config.toml
dataset = "retinal OCT scans (Kermany 2017)"
targets = ["finding"]
hidden_act = "swiglu"
head_dim = 32
num_experts = 8
expert_mlp_ratio = 1
shared_expert = true
patch_size = [8, 8]
beta1 = 0.9
beta2 = 0.98
eps = 1e-08
epochs = 68.7
lr_schedule = "cosine"
Rows from expert 2 of block 5, named by matrix and row number. Rows with one number belong to one neuron. Each number is 500 + 50 x the weight over its row's rms, rounded and kept within 0 to 999. All counts start at 0. Numbers have three digits each. After the name is the row's rms in percent of the matrix's.
# gate: expert gate (model.blocks.5.mlp.gate, 8x256x256), inputs 128-255
# up: expert up (model.blocks.5.mlp.up, 8x256x256), inputs 128-255
# down: expert down (model.blocks.5.mlp.down, 8x256x256, transposed), outputs 128-255
gate.77 103:538541510438525569524528457583452499526525470425396556486595483465533555510520477628473529496466484552562460450486532477485499505536411477475551441477546508522524443540613560540516462493489497491527589566404458440451479537509468499567584461405533433568506504475454415514459548542564547403472469501507431539569579505531528504491510501592490496534440458586455577444502426485425503475412
up.77 095:508547501450557552480535490498458506416466489517455493455515499537547546420447462487573469558513412593520480465398584424541498508585479455517570483511561528521506370465566539581537503496474508370493577546489493570436472538447490523622454516474516490521575501474450513574529593547562559436429520460477442490568575508488565496537378509516459549606487490503481573447515450505472506471426
down.77 102:564556456559501573527464571427546464423556481489455483484483456427509499552416486468474501540475486491497556545482540474499519478482585526527464555470513564461475460543496575504508580553546494446431558544407521544453448434574514502599514479497509532511550525533547538407536545520624518550596530512606458501524467414514473552495427500600458554575407466577579538524481515480430456521567
gate.78 084:521561547577545475485530536509516367567541562475501525537513584477589545473530404479608489471480499511485488534576495548502516623535494430407468498543484572492489478464423568488504517496480493534549564615462569567519503491473507468457421447464507542426534494401467515424564506492477432479460527549476509605429459564517560435502455454471427608512522447464493420529449454432518488541540
up.78 077:529502549535508497513529569440533434475518434535441497494458566477493497449526419564535491532504584547542463456425552589403507546545490407556592487489482577543534497489452637524538523482529447500516447523490564481509459499489522460543566508512492572417501480404458438414490517450433500456532472483439588531408435515521510487488462518483521510483538442507461532542461510522522547535527
down.78 091:503426499504534525448499587483537495516537503556463513476506526594452512473474502535463474505618536466517518445565521536511579431486541502474450490514516490525486510563441524440510486428487493444510611549451513502438392531524505585428449597460500473529520557501497464521610560484584540454525466543401579597576481477562447534500479450511549482402435463445545500514400469502534521491562
gate.79 129:549462481556571487471516558594505402476485518575460490464493469555533515463574465469507491560542486362453504564547525513542550513579527416433400525415568480514488530469530428505498435375493494522514539530536548578438473541464456532402593446512524466391525527485468566518509635514523406439560490475560472495488500510483492437507470552440541580510392483469540570488546451466529534595447
up.79 118:542545474561448535451505604552466478477545550428461480460579488558502523452579522496532491596511422436417480556523493469500480543560489462436454530512526440498460530481527407494561486466550460536551549497517535544419531538487447578450503465508535442438490539424519522572531580520524407453492549476574451483491485488480542509500484517490520637520410491464529566539562497425559521525501
down.79 127:521530540477490477530520439497522416434499465421555535476509528505523488442526480446506516596484515442402470578443446480541522422501564490491440549491536505588515525437415571547473550584518579395512469451591418409558458548491480488578536441502534505403494471533443540473551436490501556591490515452476458510490462518525473428482524495547579537500460505521499482548522492493533599536447
gate.80 090:493594438574387505570533414442495493593638545453489504492580546491538509565456441474509502457429484536516447497548533542492558541485546542365525436531544520535489455552464539458512543526518528514518449534505539461427474472516533424490521416309706407480534496533493495503527442541411487486458435605484521501489475437439523446422529459470517565498524467482445491441581472441516464487477
up.80 103:533476487474589550520495512513485520473389453472538483531493545552424503505494537500448496537556529510495498481510532493398473486493447447618430563407550589447548498494455493503501452461529484499510499412483413528578458453483460596458388543621475569541436563334496576455445544495493536440561521420435510450517536485598526554577321556539508503483456544531503582500475525540546595548453
down.80 102:457546457470498460577508560600533510425470493466516511457478466591430531436436511500490560517484458502496511499480525503470516397546589470519521463493495535542553591473463476413429558499471490327408569469516450491544421464560622513490510450498563495464552477448485436520609454452559516519477455524438465507447502514574551386531577473487538505523382421563500534567438497437526535438537
gate.81 123:472419565463475477528472451476465532544477506601525500416472523478353522497476441446443424518613596491476500504541612444423481497434528594520521429525545482401524526479474499481484538591556523466501525447508486517501494514559529526479524566516503608483452488448515469506545549481569503506426485443443571555491459462559442409492556608483442530599547515471474505476377567505527573420512
up.81 112:496527507552572456454530526571553456469522486601497556471476420604474493538516469463498448487501422421426563558523514514547515552539529499415438475457570443549496529460570470490534380411535483596482492444541541586424570583458410513451572509525532474408555460528532553577553525476516452586547544628525499489463510493483410425494478515472557524520377509484537452525524512520443520574454
down.81 115:540547548462454485546498471457417514514548512517521589550463471501434525543484593548550334447439517503505429489574576443418602511476436391403533522470521499397505493496560519489554520517558498512562443470467541509426521471456485389520460431492481438475479519523526472426433476462514482473484513474520491455470453555532557449508488540471550464560483475494453481516518447504537415533523
gate.82 091:505452463465471559459498493570410491558568489471575477494553497476421612554636550473487549556510567464475432528512493523507476534449490538506428487554472449477531613525495481434439485517587448522587480495437412472508509477527543578440530534389561585462419591483453489514512549450460462478504534422544511518463502396518456519502567462526372601466498534494476478527419546434556559441500
up.82 070:533412451513479500465460515559516584534452475434442526445485499499474487557439481447502536632466517484524461491527540581520546373514533511477372469564473379522564555523424467520470591466441504492485425499482534570431453455525536422515551512491571492442581469425456515576495494543471517342520489513457509491466540383468518499481503499565501568557486509496401514444514348472562558506472
down.82 077:464608531521466502539465636519500598490458574518583394467428495427494541506540498495473514537559474509465544489514391470528563574434566390549529512452496417567381476512504530511483454574435517476433543512511544655509492467577526490572497428463363472482531479387439475595491452524474444487577588432536481474423487432522466440478565559565470536497477497565547583525425461498540528461553
gate.83 122:473570420501521470514472526495418530559518394498518476467635506500521515476532522576498524526483500524528437479476501590463477508456461465543502464477491491416495665493435471509536504465526437396616474506424470422468474405587531483514561498526496489526441569526435491516468457478436435487537473498528495488443557402492493597428606476599524555462509544561468509513484507413531578489522
up.83 150:454483499464456516521496607492443473469541496508458478565497412569495487527551563446515504471509500428474562479441514476625347458515485586544488491510547507500481514537623531525503435582542472553544533468558538409439606546433459488497500612456479520602539558527523417578508445481558517590474553442579430497512498532491453561531517526509502544488456495505537532558485557486563385453546
down.83 131:516376511541629529450533501458446476411547476395547498557511540517465546544536508601506413480485496466498444504527519426420459560517475540474597506465506603580517470552593547497522471459501517465502498479483444555510521493456480524476467501509537402583485539398488452438494476513504487441440496527543443473623460486538452485505498557505506497504504570457455466507528495534491410441603
gate.84 103:517490536434381543513489464469468547488508513602585467472506535492482542599547494464420526546493439528493518545501510522505535533506453514507541558490353533533491326519438413533465495445485563394477578442518455539529532470409555577348462454420604503444523494494531592479474608597446484543487546550528542517471447526460482487500428528398410534506552477471483428456516474466456460463575
up.84 111:470430457518568477432501507579526482469424565520421555484491440554476502426481521480593485461507484472527489435502480448508476413517601426502431487467632424458509528505600543529527469522489453547485462587506507526457471510552442502658546504604461520510487515560505449508517452412598515460543466374489423480484581459508558511496604515549525403528473538489485530472526557527476565563417
down.84 102:488458436564539531634504515472496443584431472482475588459460526437504495604494496442513512505453518473487478575438463457510550513439451525489470472544410449423497485543435473566485467529482458591624428513596432470450578525411512412601543481536538468519530495510522532479528495468530555584511500464595567462485552615478436565503515481447529533453563479558515489458480419512454516495511
gate.85 122:441559400499482516480543616493447480508457433452493514571571401596457520561527551583484556531474502415460477521477461512564407525441410565553515497537496454420479590548541455527529483561564446466521519464522480393448563471499528505516569549496455536628488536543512474561431472548496533508484540461619479465500470426509442573463588477597517513495411490594526541545471524474506469446534
up.85 126:553464589451503482548480446535588448495480599528526521433388514435538465498452412466478457488487454504538575512495520467528540540580580481380579461462533512572516448458460531511437510430424561467419466515548580585523471537475500472507444501526441547454533421526502577459614531454491524525499506478403468514482539582541483398538435510412472497519542564482476491486526504575479493566463
down.85 111:516554432570502523526531551575432468471441372606473447481421462457439496458466432463487629483475490514462479442429472623537569603454598462553516449506451453414489433471543456449522510520595501591548531489556467432562505516517445509522518476398436502426534488554436574554569494514478587492525442498426537515549457504540560481533425494537490450486480490550599539468493514533489455524501
gate.86 091:565428506417347499564506431470413517528431402534550500430459567439471499510530491553418568460428579485531471470450519525452479496519466529518534481481468595437483495507488469505556559527465578462497501438536484457507500447527589443501439524484474600537486491481492446453510472465527542533448521477427511437516544518592450479435492617560448503515556635493434509503537462529491451474530
up.86 094:572399451433305472572501463495377453507442488496554514435474539442484508504487499553444524446527588515523519442480555529554485526513506559517526434502504517458496521469500519507517558532465551413472567456538438507501477440487557492475424517448501558575470468512479374521565568488516584479443575511469449388553589465563398449444450526548475515489516539529473500613531436519458513439568
down.86 086:548401505546509495464444538568491531484477524463588448545613516510433502457517531432567486552473435444499561501527564533460566450466513433521441520552525448450450431524502538585567532561489559455434594501442502510531516521553450580496484452484459592466462535487478588566455519520569553503553537607540479473532523384571538437545539530506545531520544477510499444593532532399490483502551
gate.87 070:536537600462468458552453540461503511483544585420510457477496545435573498501527435542484487488509433517542455479502499557460525482488553503446789541472494510472462438481423477556603561484473564394510489519520564491551506491494546471536506483456412472444446513565485486462562474486505520479518487438574495509421565550515516412467503560426472532483523429433414461560522527483496448522555
up.87 079:480456476510534529496556429509511597531511430458453616463505460475437476485436530461515547465475559412497533502503561421531463445461481478485513467556522530556518447474539534468511456496554406669514457511475446517491536509514453458517425536537571448476505492519456516530503411477482501530445499421400545488508499438502475582562527414555432413475450554492530475500406606574439481525408
down.87 085:505692505393542480620480566382470515437440450498501574526462531559473533538491516465461541503463422461452444543476527561463453591481559536448518461464486413437464525504552536648506482499507568545579449478548411457570537518518505437534478470525482375486544507542489510501550533524439527506453475390454513494428505469494538493436634485513501498459484467540477505443588556539513448459494
gate.88 084:420476483489468498591411466502405476472422562578533415468499477526430523392552462500552496549561498452530536501554482478558460512492473525514426464465558606528483648447500532423378531521481391596539585485518500550517476526448501575462489592554487586505487558622513481506527506498505494565474626570492474472527483474489508525502523509526443588581526530520571481462479538480524484533445
up.88 098:575522486557506508404513456521502550504571405573497513480570438532547540500491546539456475472527567496476436483494496556445544480432492464517525531484496367439463528558566456557620511515515521494503485512480443406471506485555484486522533394500558324526445490417472484591447477542471432454563421488557559441432461466484502581503650441551553499400475486525436481540498501480490526497566
down.88 100:548450470556249410538485401596523487545455487472520584512493557514448561420538582402531528503451572468547459578442532576442450444520518505512462478477527433462512575506551511621476500487489543655464470536515452454624549601407447527531548581440500599475472555520561512486529453524450497499517476577514504474458490457603486396514385477482528505556605541525486524488484542497465480544470
gate.89 128:481539499528449585461473484465408499519530506501493557409557514539538560556617472507494551529508469507584436542466462488565498553556408563490574444569473559461597412470555395507514575485514502487514569550417425516478480450478491502500528512407583483521492515495431476448500616569561511486544581444525453524469500429526464488471500517635433557494516473550460579454489448484496447477446
up.89 135:480522491543514537471524450465384534493550526487548503431545481506533521490575409590494508546506479495509486581483509505601469527559400588432540445549490588511517406480566429529499573508508523518498584601489483482482494502468508444488495532432555503535529504393434483428514545569530496481472588470463393539500525501561494458452510479581482603529538488566579597469489393491426402539452
down.89 113:449550502533469526537470502549473477503565633448485523575458426446521501497495538432480507481417485529592501409440487477572499498509596475451488527539582552466540471564505456446489497486544443448420524590455469503498465474506583533560546513485488525529519552531568480523539536628541512495462536547495491500409513453525568481570553515531509487540521469552518542472542492449430496379506
gate.90 113:430447529472492539503517433457511530488482517557552516495507510468507508565448575462558469480398559574500518484468461441450590440512486404601567562505455533560628478558379524487434512459571514487494455477496424469553442417516538475515561587518518473469498587514505531435399476421458519540552528460441575500479474540475523626485569528502449443497533593482476497420505475483522465429438
up.90 116:385436504542521528477448490493522443444482531637505553489421521507431508577440473343554443484493460551514528502519531511470546464458519464562427496416561491532613455415401523483441542367542540536499479459562493660478440488486518503458625585512545476420547518470553547419439561448499410572606566579448540464477500537436444506511533507473481487482443475441455436429570502506525542481458
down.90 109:437536515536452458561477507460568534505469451439514515488540525489536468426548378471418449569475500428410511520441428502553394408581490596518493427542491517550562484539570493591423557472538502533469441449584464463567529579472450509543463441518490558477469411498439556553563522445446477566446545544597458547573436474473499507453449514489516565556544605532420502494410535504520502540410
gate.91 078:594541523569439529511545405440515361538536509373546517476539526480564468478438528471466551536472463511481531484473539559467540464545456452462530559544466552480498539509498516405560472442507571547494524607502548537552552406501472608488346496451523476494483512399434518488546511493487534487473575485545460458447511536544498483478365414527507496528454523512539492548473409510573475506466
up.91 084:507571494451599565487480471474568452500565558412507461438526496598609478531496524499439511590545442551439561482470459513412585489579569406515620593508471553466595503520488442419524427465548502505480535491492538467548577464503516635559415463520487536467488494482478482494524479532526482460507556384546533543385453548552495523461380547481513473513534503538551513533406494472513460535502
down.91 086:495550508567509460444462609543565474515552486397462520535440515484469505515611534496440494549580426463524558496618528484497494455535500543522508543495506469515455505463489538426601448474496524484479538470467512627486464534503548458559530535510496441509388530528541548528525471567431520559451522539519509463492572421488520550586422467539484488466421523473472419529575658454508515542516
gate.92 112:631475462442479430538537580568485547514526431529466528547510509471469521467485494539510572532473499426515422422517505497457546523480541443528492526503475429504488615547459512497522542504455455419567444465461510464425504477624510457494540403497478545513454547547467465595451484413436461514503436509533471484495463374448567584503559477577505488459494572434394471533474533420536575460577
up.92 115:391612514561446468463483393459519445474416543443545497506551498488520452468455529541519493509422410502418528582488418546477470510537469578447526490515455492542451410504464575600492527495487554514423528513539538505547532485436544483496492540558405559516498439565560553386552417575485544493492525462449521502551547617539508402551514547450488506497517508550531496591586519569462408520527
down.92 101:553657501536513492523461535608482468505527438525513528478443563479532519536476477467497537451506548508516448525551543582466481607474469553520533427507416504472493412439562507444565555504456515512546423520504562469400587504494465435528543553457436643562562548601606511499488488460388536403476473454521524466566591522512444484502516460493508525495552483488526513494512540581527474503461
gate.93 101:471591485547476510475432560429457472432455509538510413435549505492514473423524524511502463537546474533434479437484418593484445505556472572503542438482505521552433480493498476483567507470516522544481584542564490485583501533485578488468451531593482532511500457451462437417532423551559509457493524354443476492511583558608536481434558530497465548538641523559564533559552425519508456556556
up.93 107:476562443439606534447496514490424467458488461513574468432604494559472527505536536491559434463491448548431487470515476591497454477541472512512545443531574465514479463497528500408554458460521508537534605501508492548507493493499558551406533558528510581467491483425478409462587430503516411430521555398503516494563563545577490475453529466466465548544526500586544497535555416489504516513509
down.93 104:588376491608491444441465482511556491489496513419475569468490474468527513526519496468447503477486551522550472544527568468485471547454455536483584439480402479545515430475456552386546431463497475562549445490592508506555436463484531488495598590601434612485478477635521454487528476536438530557486478634537467421480529448471473571484628522494473531436550471461493483412526519487483524542450
gate.94 093:511501564520415511498527495460462474581498520521523562430483590514471524425589448476509531456500499543547510505499486468550474568555516490530545396550493578407480392514475445517520608546476513417496616553507512586451461481536495563526547530507476530480440480501501510513518557511577493520416541498453481550505536477468493420473564520545414488514575550513529552554506489508538543489459
up.94 077:425508489526556529430506422471490462500474494573447514517466470533414491478470529384494457469416586535485535536450569503496480463514550525459460468572574492552409555475513532587447454623464442499474538477473579526460498543477465469465477527483512474607569489558504553562508496423561489576388488592412388550521479493548451494569446483529513499562471522492501415535516550489502548477470
down.94 085:457517435584516494488453474393393496484504528559547442462478524488523428538483456534520432532504465541513524404489584517601591509549436446477535527460482517466449395522432476513489435482509532526450506503434539521509456414557501533508472472451412478465431587509476489469406522481501538441547510419578478495453471483557594388536458437448474423455500491525490481551493514494468480438568
gate.95 098:508427550484524490489547628599506392484531537476467546513441518584485537454575453437507496502524457413498520527582504492607513524508510489434383454456568462510476544481493486505439442442436482553496523548521574630416485589468443547395522458479482501448536489531495550556516589489524440522536512542546426493499502522409479443516479506456455604542420489437528478421533478469487536522472
up.95 081:486404598455531451523516442494540491455534504553502543481415524523462500518470452429519491540474447473484532464580507449570565437510535488477459489478592475509480522543416551544401441399451551531463469546565564602515374558498502527474445487599421580434541474524496505462498546495505479481576473454415493510456495565399436427540429585406492554506470576430495481419497441576408554526475
down.95 097:433542542533525530437532418434560589438510568475487521502593490446518584517511505521465514477550554526514535468539476503586454429511484519446423482546479538553483506580491509547463536382421462491401517571426576599448518443496542549397463536540543493581545504474510458464474583531556419444489565503476495515515509481473469546430388442420549466486508516450518519492432476498455513433505
gate.96 066:514505478560558522526553603596449426583583482475443466460474532454556502463515575466467517504396522492418448576438433441472466519490473439491593492548482514474519510513464509454458355507519421538476503532469504435493586443529569506474486473501432438501468475513467498463504529481493535510535447324459521583559484591517491530436536549541447542555384547463499552466462561577554486383517
up.96 070:514424559444545497542525442543497553444382519534479556538520475557487530559476454552483452403592505508547565411511538582482508447542511486539407580442537489540588404503542467535515516440466468581484496485510467546449451527471413497474509528449617511487428494522508537652477556477513450537527569734520448467465515420480499438498511428502521505489497465525501411531447480476494500532411
down.96 085:418537556583516488495475625483507533413517472482541531468526530470469505461480515455549506422418478444493478503503492536502442542469445471488491509515486564520581452582521455599524513462506433547545437500531493577442591564531548439500509497556571513576451484451552555426439492501454480499548523358573506499512565600504484422406455555470451565645569583455520506469558480529553468530441
gate.97 093:473619540558473456467499555400384450572497509474490487435615488480571465474584535557534617505473460589380458554510415509439543465482344455512454510511419543486589451481401513548506499452597520453512480542498521465606458420502565495475488489523517573471502501540410527363484465519549427492483524432501494516513461544518615582445556484534486512506552523512510544492487469495521467492574
up.97 087:484549542552513452466466680460461498528467513445476454443564497524528487443560522583479604522485467531489450533508390523498538555510413497510427457552394536537501559525443466488505482430497530536460498522434535453596459435480447502473442493524454596496512462586427456424467425543550451518463501414598485487462478566497573506443535608507510512462596474523508531458421474508503509498595
down.97 096:555372476509476432491532534629556454547488515559504588536518498617432514442489515506502479604574596562482522479467473504594511409483580475552509509501493472404521497486478471495519479525545549479448621536419499411507461500500454634454429523405477506415534444463450526534534529468624484440511485515420536534443422465569517565619481515504509430427489517519518514495479521466465551450648
gate.98 090:434596353530487521440455470481521499475534484536514499458534416542455540519512513459453493427529552488551427472463580527487550491410504586517523425524486505468437525504515513519472472512477532493477487548506536509574479491460493485434518520431510408498501515522534474494599400454496425515360548492469506498488489574500485449447429515542429548454582514521504453533562458461412439573439
up.98 096:459503452543484502484472487480492520472532441552453452519491496548444489470461556410416471460503523518580469430455607518370562467465543584493564458529500502506452585523446557515478515500510549561528456550551548538502425448502477430418529532541503417548449547527587478521533375427485448514473460499502553493485455584452519447484568590452493485351599546480494425552547510491538469573448
down.98 100:390453485453534456500447462529510499484383502534476446443475477483465497573568522550501476485515480433505434569508624564406523488438462376471466543432497452452383454464481544541438498569472482593534510537488525543513543466552548565503482408488506412445486420474391483493436496560509504539545496599504523470571493412505495475489462570539531486422593510512478444567451493481402531462495
gate.99 097:482547538515455507615480538529364443535620533502422480516534520553545559398541469433583474520500491485552564457497561444495524524522499516335498421524409584472498456500568524446529535409445448491554578634500488551484564548485519517449518493417527481397480545472496486526535514548514483530471561565461432636524539518563560417484470466542425593580464440442505486480520519459549476516512
up.99 088:541585528568505499586517626585449525490524408502436453561556548486569488423436549580552455604359451476468587459486517458431527490535448495408530561482496469415476519446502536458590456450477516497517543506437458544548558535516480570514465444534493433487511558411466522462445501591477474490534455465516397501587499504528493471446522491482520542552444514476592527441540575508527491617511
down.99 089:588524508583473484376442612553524446402647386582452502457456550477488438559502518468530500438530513516519553602487572504439448543488594517448629530477580495470472481458488522562461598524443543528596513480570507524545502548556389577586415544478504526498451496437478512479470458580464560498497499474475493568518444488550543446431548460530533525519500441513503460432485522540473529497458
gate.100 113:620461480457464518546468513531488476473482528588613484444452512492514533532502386471455506525514505392537524468544564501587550486545617434436469552414499478484486503505468518527527526464443546507470479551531507590548466481499492516465467481519491515497523491439515515492559553374485478512516500413454499438468526537534468444494487464456407523511499586453478431506520401516452506563431
up.100 096:570382561381498472516411450428454548524516500664557505425501556447463512520483433493476460525625506519483479434561544497402531393419484546510602484483554470469527435435416523492487547497505534392537514486495457541487465490523537556456459515521578623487458517545476463496541495529517443501556499511508564466521488457567546498534510484448469484499550602430497479514487496473520578471535
down.100 108:464475493521576427568519535543496467441475450526474527458418518447409447517483395497455484494453486451405448516453448525375545536485591455577520538415457477484575454476527514446538475607553499494566522436543441478463459474483491504535531525491490474496434503496513513530623411559493530467469471524473501491493451487542458524545557574540485484473508507585509574431522482509564508536469
gate.101 105:545405510500390482508543487592415473545448487486587494426463571446467525433511504496424505470500508520560471482498545463526511493554563513502518431462495519416432490506477443481533608467502515495478537568512511522425406483558579485477497470494471596455428487503468455454556541462536458473444480538431469550516515471553480451403535586514494496523568535549416514533500469510502578504538
up.101 092:512502464491427514530545484577414389520473551500503458415455420439506503456501540470446472456469561521529502497513496438532486478538536468485541417465515468502409551546547484537541486447516479434440572522492519483403498567496621454511516509493453523478476454550512444482543518441543547457418459583462436513465539481531444487443537524511540460505523456558409460568574523535498561516520
down.101 096:564483537574549462489449547496487537462488486513556482565534539535449510515500558500554422548438438532534510518522587502448552436503465471473506593581518474413420460511530503507576503468464533471447554598440597579476545508481449559454465531456475566521461541489488572524422524418536451514523455521590519489489532459528531414539456529457501529530555558515454456591467540436491421514551
gate.102 115:515573420508460475599515521419559588545573570481504437573524576439528551447467420667572471474531545525520502444592483533475461602389555492434430489536534468454423545473518471511552544595488537501514549510505531468602502525482514585576379419537482408518502504514500452504550540512478535542434586447582512457427471494526465532581560516489455486503457474489466495518470500456444509503547
up.102 105:610533481546493494512482510517481518531480495443494417494472554427542487402484478450493520572489497487468593534449487521575399532588416557485488526429486477560509512370530485422615503455434532515456581520490418474461442483495597445496453447496498544495506449427403416458495491589505489438507508522519464485602567444613566490431463478442547493495555519606609563537503478529548415488578
down.102 109:604546491515509518469529513443435516541491451519517461509564530535453457554490537589455594496570466516453535465545451496614552448598576504455484516585500492575646504595550455506532471494489519476567412388528425425466528538491375501498554581526457484517466515447530548471528502570444516550524525474466528562507457596488489462550504354480467504498485537519524533490496501500532516556465
gate.103 079:509338561451556495393564424526535558490401450433566578475444439456365485543465601539454480502549556541487460541463547468516484444426460502567449589509446569576524528470489474518503421501478442607464431371498445468451467457520535518481577559544548534525523500492466486469458495492486536525547472481477520410493523433549472520485578528492522518530515591569462522476358532557455488491450
up.103 089:520461529619525402456510499474464555497472488451511493597460543419493500428445524538504489541562520426525530517542489470590458519502520530521514518569426528520502558374598499577437572520418382553449527505511493519525546578597488466483483477603550487559494446486497510462475577535559411471458461486485447361565451490551546473526602433580492472506484527433489542545488498517405471541496
down.103 090:496640574439566558557557358442506516491341571441536465424467584427478559515512506512483527546451428568445448545526482495494454618496447504382441529469505482518498558485516584466527452516539511468514494509496513515479504456497519596497567557407535521537531451560503502552415425531446510505535467489510541461535472453477545489416538476518506502587508532498548531501554472482500486480464
gate.104 080:513510473512560638565383422495414490514607499537492443480513536367500568489503457531459516563452528487434440501524506542443496560468427522558555564534412471525488566527505476398535496462470574463571504467560456526515518480468522530416562543396516388561519545502538588460488514482432477458451536376512448424517530522555503598525528456505422541440456529464584498429583497458486443498500
up.104 079:502473473497465529542379474523568505551536522394456470454533522465515492471491514489536495523457550499498531508488549508446555514544501435468582492489463489505532454478409534548551522485471492558503393562524527486523491427549563494565477530507517390412494509458535609498495488456462472447533468425392481490548567528513596594504493481501504587466488522409474592486466492507492477528513
down.104 088:369453575547473513465538565510474507436461491480530480472485447496518503491468480453432473334648597464487473564460462459569511553564571406450417457493466547505418451519469491480491532573444478448487524491481501547485469467547463477502574506460479442477570471515412488484492512498471537490459529435525449541524628513559437475455492562512467472479474466496504581494454361492443574496529
gate.105 111:495627445510460521518535405482425494542532410534478517518433530476507508461465611521512509561469602491444470509445515494536453502518459485467460567463482487509578486471499553472525383489491473442492499444472455495464571427523519528476471457480667504489529472456409508483440460464476589502542471447447546393536539454583521549454446541559429515521435546453486512523498514527564506444514
up.105 130:517629550479555438610488465575486507473510501601494442544460499526582464498524558493522414493519431517458503474462474541496475556508498438505525557471537412532575485486446591536588457462524526427510467483530492480443479498552564543513466453575396516507439453522419520513433447447533592525619509520453560409479516513590487513477550565571473476434433541460450558569568581549558515428516
down.105 112:467509529376434523432514456453377535466445436435526503515524539529482469436451482501563540463576463554450512451424474452535474524438496437492557473492516540487494486541564469552521489494510465390533496479537562475475557525457509458490454509469425575511509488512500501453487512496448499531492611372509573534524549572465511565429487550466402511569583585453486486482518432517542585527482
gate.106 087:506594477478552473558470411456468475529475498449538474461508591419541499514499449596442568560539505505445499514566485503454550561486468431475525572473561600498547566508439504499491496470553480512556500501420497579498466384581538513525373507555557530515535535349454415409456448497420471472520407586464508446511543406465583508465392528492480502494542528432579535501405483415470527519479
up.106 101:515522487464599419476516526532400389507483508449482574465531508486525475571530566547498567608461480488407523506604468392537504505482446472507406604499494562539619467543443522579430514530479448488483495438420497520421462433548485528528469534594404597534480501405493458404479446474534530479538424618537462433492488441533542536474461472501508494508493560507532559499425542494541417497460
down.106 097:438440522415405472363515518472532499506460407619535485480502491487524362481552505512466530461574502471625472494507494490470510448482506472473540517491571452536502566507531503542582534462516587439563477501577442539440530525520436497496497516492415503606505509569527481494489499511503447484514504477513509554605482582433424457472571492453382509526526518414497523514461460561476513469445
gate.107 077:424614513494587524524489521446454447491448610535531428451471477498516466444481472550494479555496463610516518506601496446472551410556517482463459550490511504570585393497448530569535534451505534449416562558525537581625487427415536544510439569579479556451502510452526473322516538516568503455510515542457529456491537539551526422552469579436487432470589481430492507479534527518465452508397
up.107 082:539600546548552480507444500539564499470499511494481475484492474472512500450526466504500480446490491486547507477449532592494475530459520483496582423483446517501421619503481540458566450464411463598530514485458483499383454554551522387487525451548526401458456488591462497563517438446416453469584470650496527534432541488418498512451524503558602569454498458572448464564445478455574573534507
down.107 088:427470524551510580517566546491472477508457405460484455454457387501495411523449443560464497473563492396563570505465491373526545452441579547543554483477517541539549686515491456456519510561496513442527552516576446477509461532531426573502485447581613442458512461420427508484576487429519511547447525396493421501486454560453500578448578546470575557464433510536485571410502417529475495457480
gate.108 071:432473415475494513487428388411449549464572515607526414509517486497499488474528431460534471468528520531466481486458494566486471392460520492458571422464490474543477489494479550517496477493494494375524444531509568485524519514477524451428564537358559386527446511456479585512535482493470472577499474680467595549416384581415459436507487493514541475495496514464472362544486487487541540573507
up.108 083:494580407577441549485532395486469551487487492464467514530502483569518519448478489579566476499408570517514503402493523470505566451457556495445488425505481568500457416521535589459487504527473506476443534527489519480457563559495487484556442455485606457427513423420537474510517480581438528560473540442406395445488533493479480484524554509544530539540481529549465513461589510539401484601457
down.108 088:504493496408468453523464625434554504566552558589505536516446477488479517466525471557478517559594506488417488455510493535503511629526499571503540516498456433604502484470508445609529461515510543565588408475477524434449516502555475549453528430441543473535553521467468500515532484469471487544543557372451476573537510503399478522461395468582518493457537507479494511530529564568485524526466
gate.109 089:443498456550541517522472508514513520583550502545445483550514502491501530503514519510499455522503605499551502541515463483523539523474446439485452540568472538398484590520600480399467498598530482540591541477475433467523521517536515558548501431486569429498485471517522534570411537528509490496534435519460521524522474434488440579560501459558513456481408478489464543435433503489529538491494
up.109 077:489414526450417518518548610405538531466513573454528540523450560507493526577502495519472510455500481439528558449483507452495509497612558516478504551470436519478534440521403432549496531447537523413485474586534529573564414494479434495511398529480515586542482554514493445429466438390497545469454476472566449448567503520605586522449457563449389426458588454427490479504464424485409445469606
down.109 077:421356472503639474525491514594441534468450462541443432471525459493551383462479403540422514519468454508526468396524412442550511495504515538494501526417481539496458497499441485434488539598487494523462486535480495496551449437466513498514590525492531405509499545541497429474517454484587547522516479498454529454611398504462545518507442461528477492549398520491506496478435498448521512499512
gate.110 124:466561443559490495449586555401445551432511482451552543545569504525446532521508538608507537523540490490427465517462497574346474550474463509567479578542385519543546553511459470479576406531518478500494567411473413451499571490414432540490534557520511482565491535469533497477459453526512567493478528429579521466546458521523499510467517525570504423477488476562534476538557542450453462488472
up.110 103:489592384462514529487450484481486515561534469426463491483637490486498508471522539576465446468451519539498462455413478534500427539423437518494524412555483435458451500600546501502514519553559488453565487551459502354470507493576572453553521475433515461597439502485443436553489435515478535452416482532534479525463519458503465559443550495592559548435489471572478505530468533473549562472629
down.110 111:578499473515521501384453492470520487544541470476450444573539467513652465510452555500461538551518508504586542522554405476636435497514453649396544510595507515462440490475394498446492442481525482498544354506506617555548575574406443479502506542523478508497497577474614483427466530457404410521510522502530496459420508486459516550486544379503521467514480516432517441453520544513584523488479
gate.111 074:499540481552624520479532466592442506531527519491492518470491538420411511508464525584433573571410501429437477429614568486436537527498528526512439560475528486483515541468496479465509420511494468524502553471508433537457474437521449589465508458494552503472479515306513502470489566473501525458473548476481502443470573450521458481501446464531444555480465550532525500549434490495424535491476
up.111 076:480466530465483457494447581459537494454470550364584469494554486539487490578497488412457459593649357535575508534359585623389528433448524479479502552616480516538524445533489555490517527527539452416532518461499449482560506513449508538494598516463514490482543528612492534530515497486471508460635474607520494497518502567501494420450478481491601503472482490517563485490598449436417468513475
down.111 082:504569482508430526504463562557550512533571540517470459547423491499497527608505478579525495545489601488486518514548567595453531481524506467467692472450513414549508488485488489520515509553475522580538477445532450475423527494504487505442403536464403404498423596406536507447490446568446436541468508450510560388546538505546492470521573501568572468451530512499513492562380503521507455479516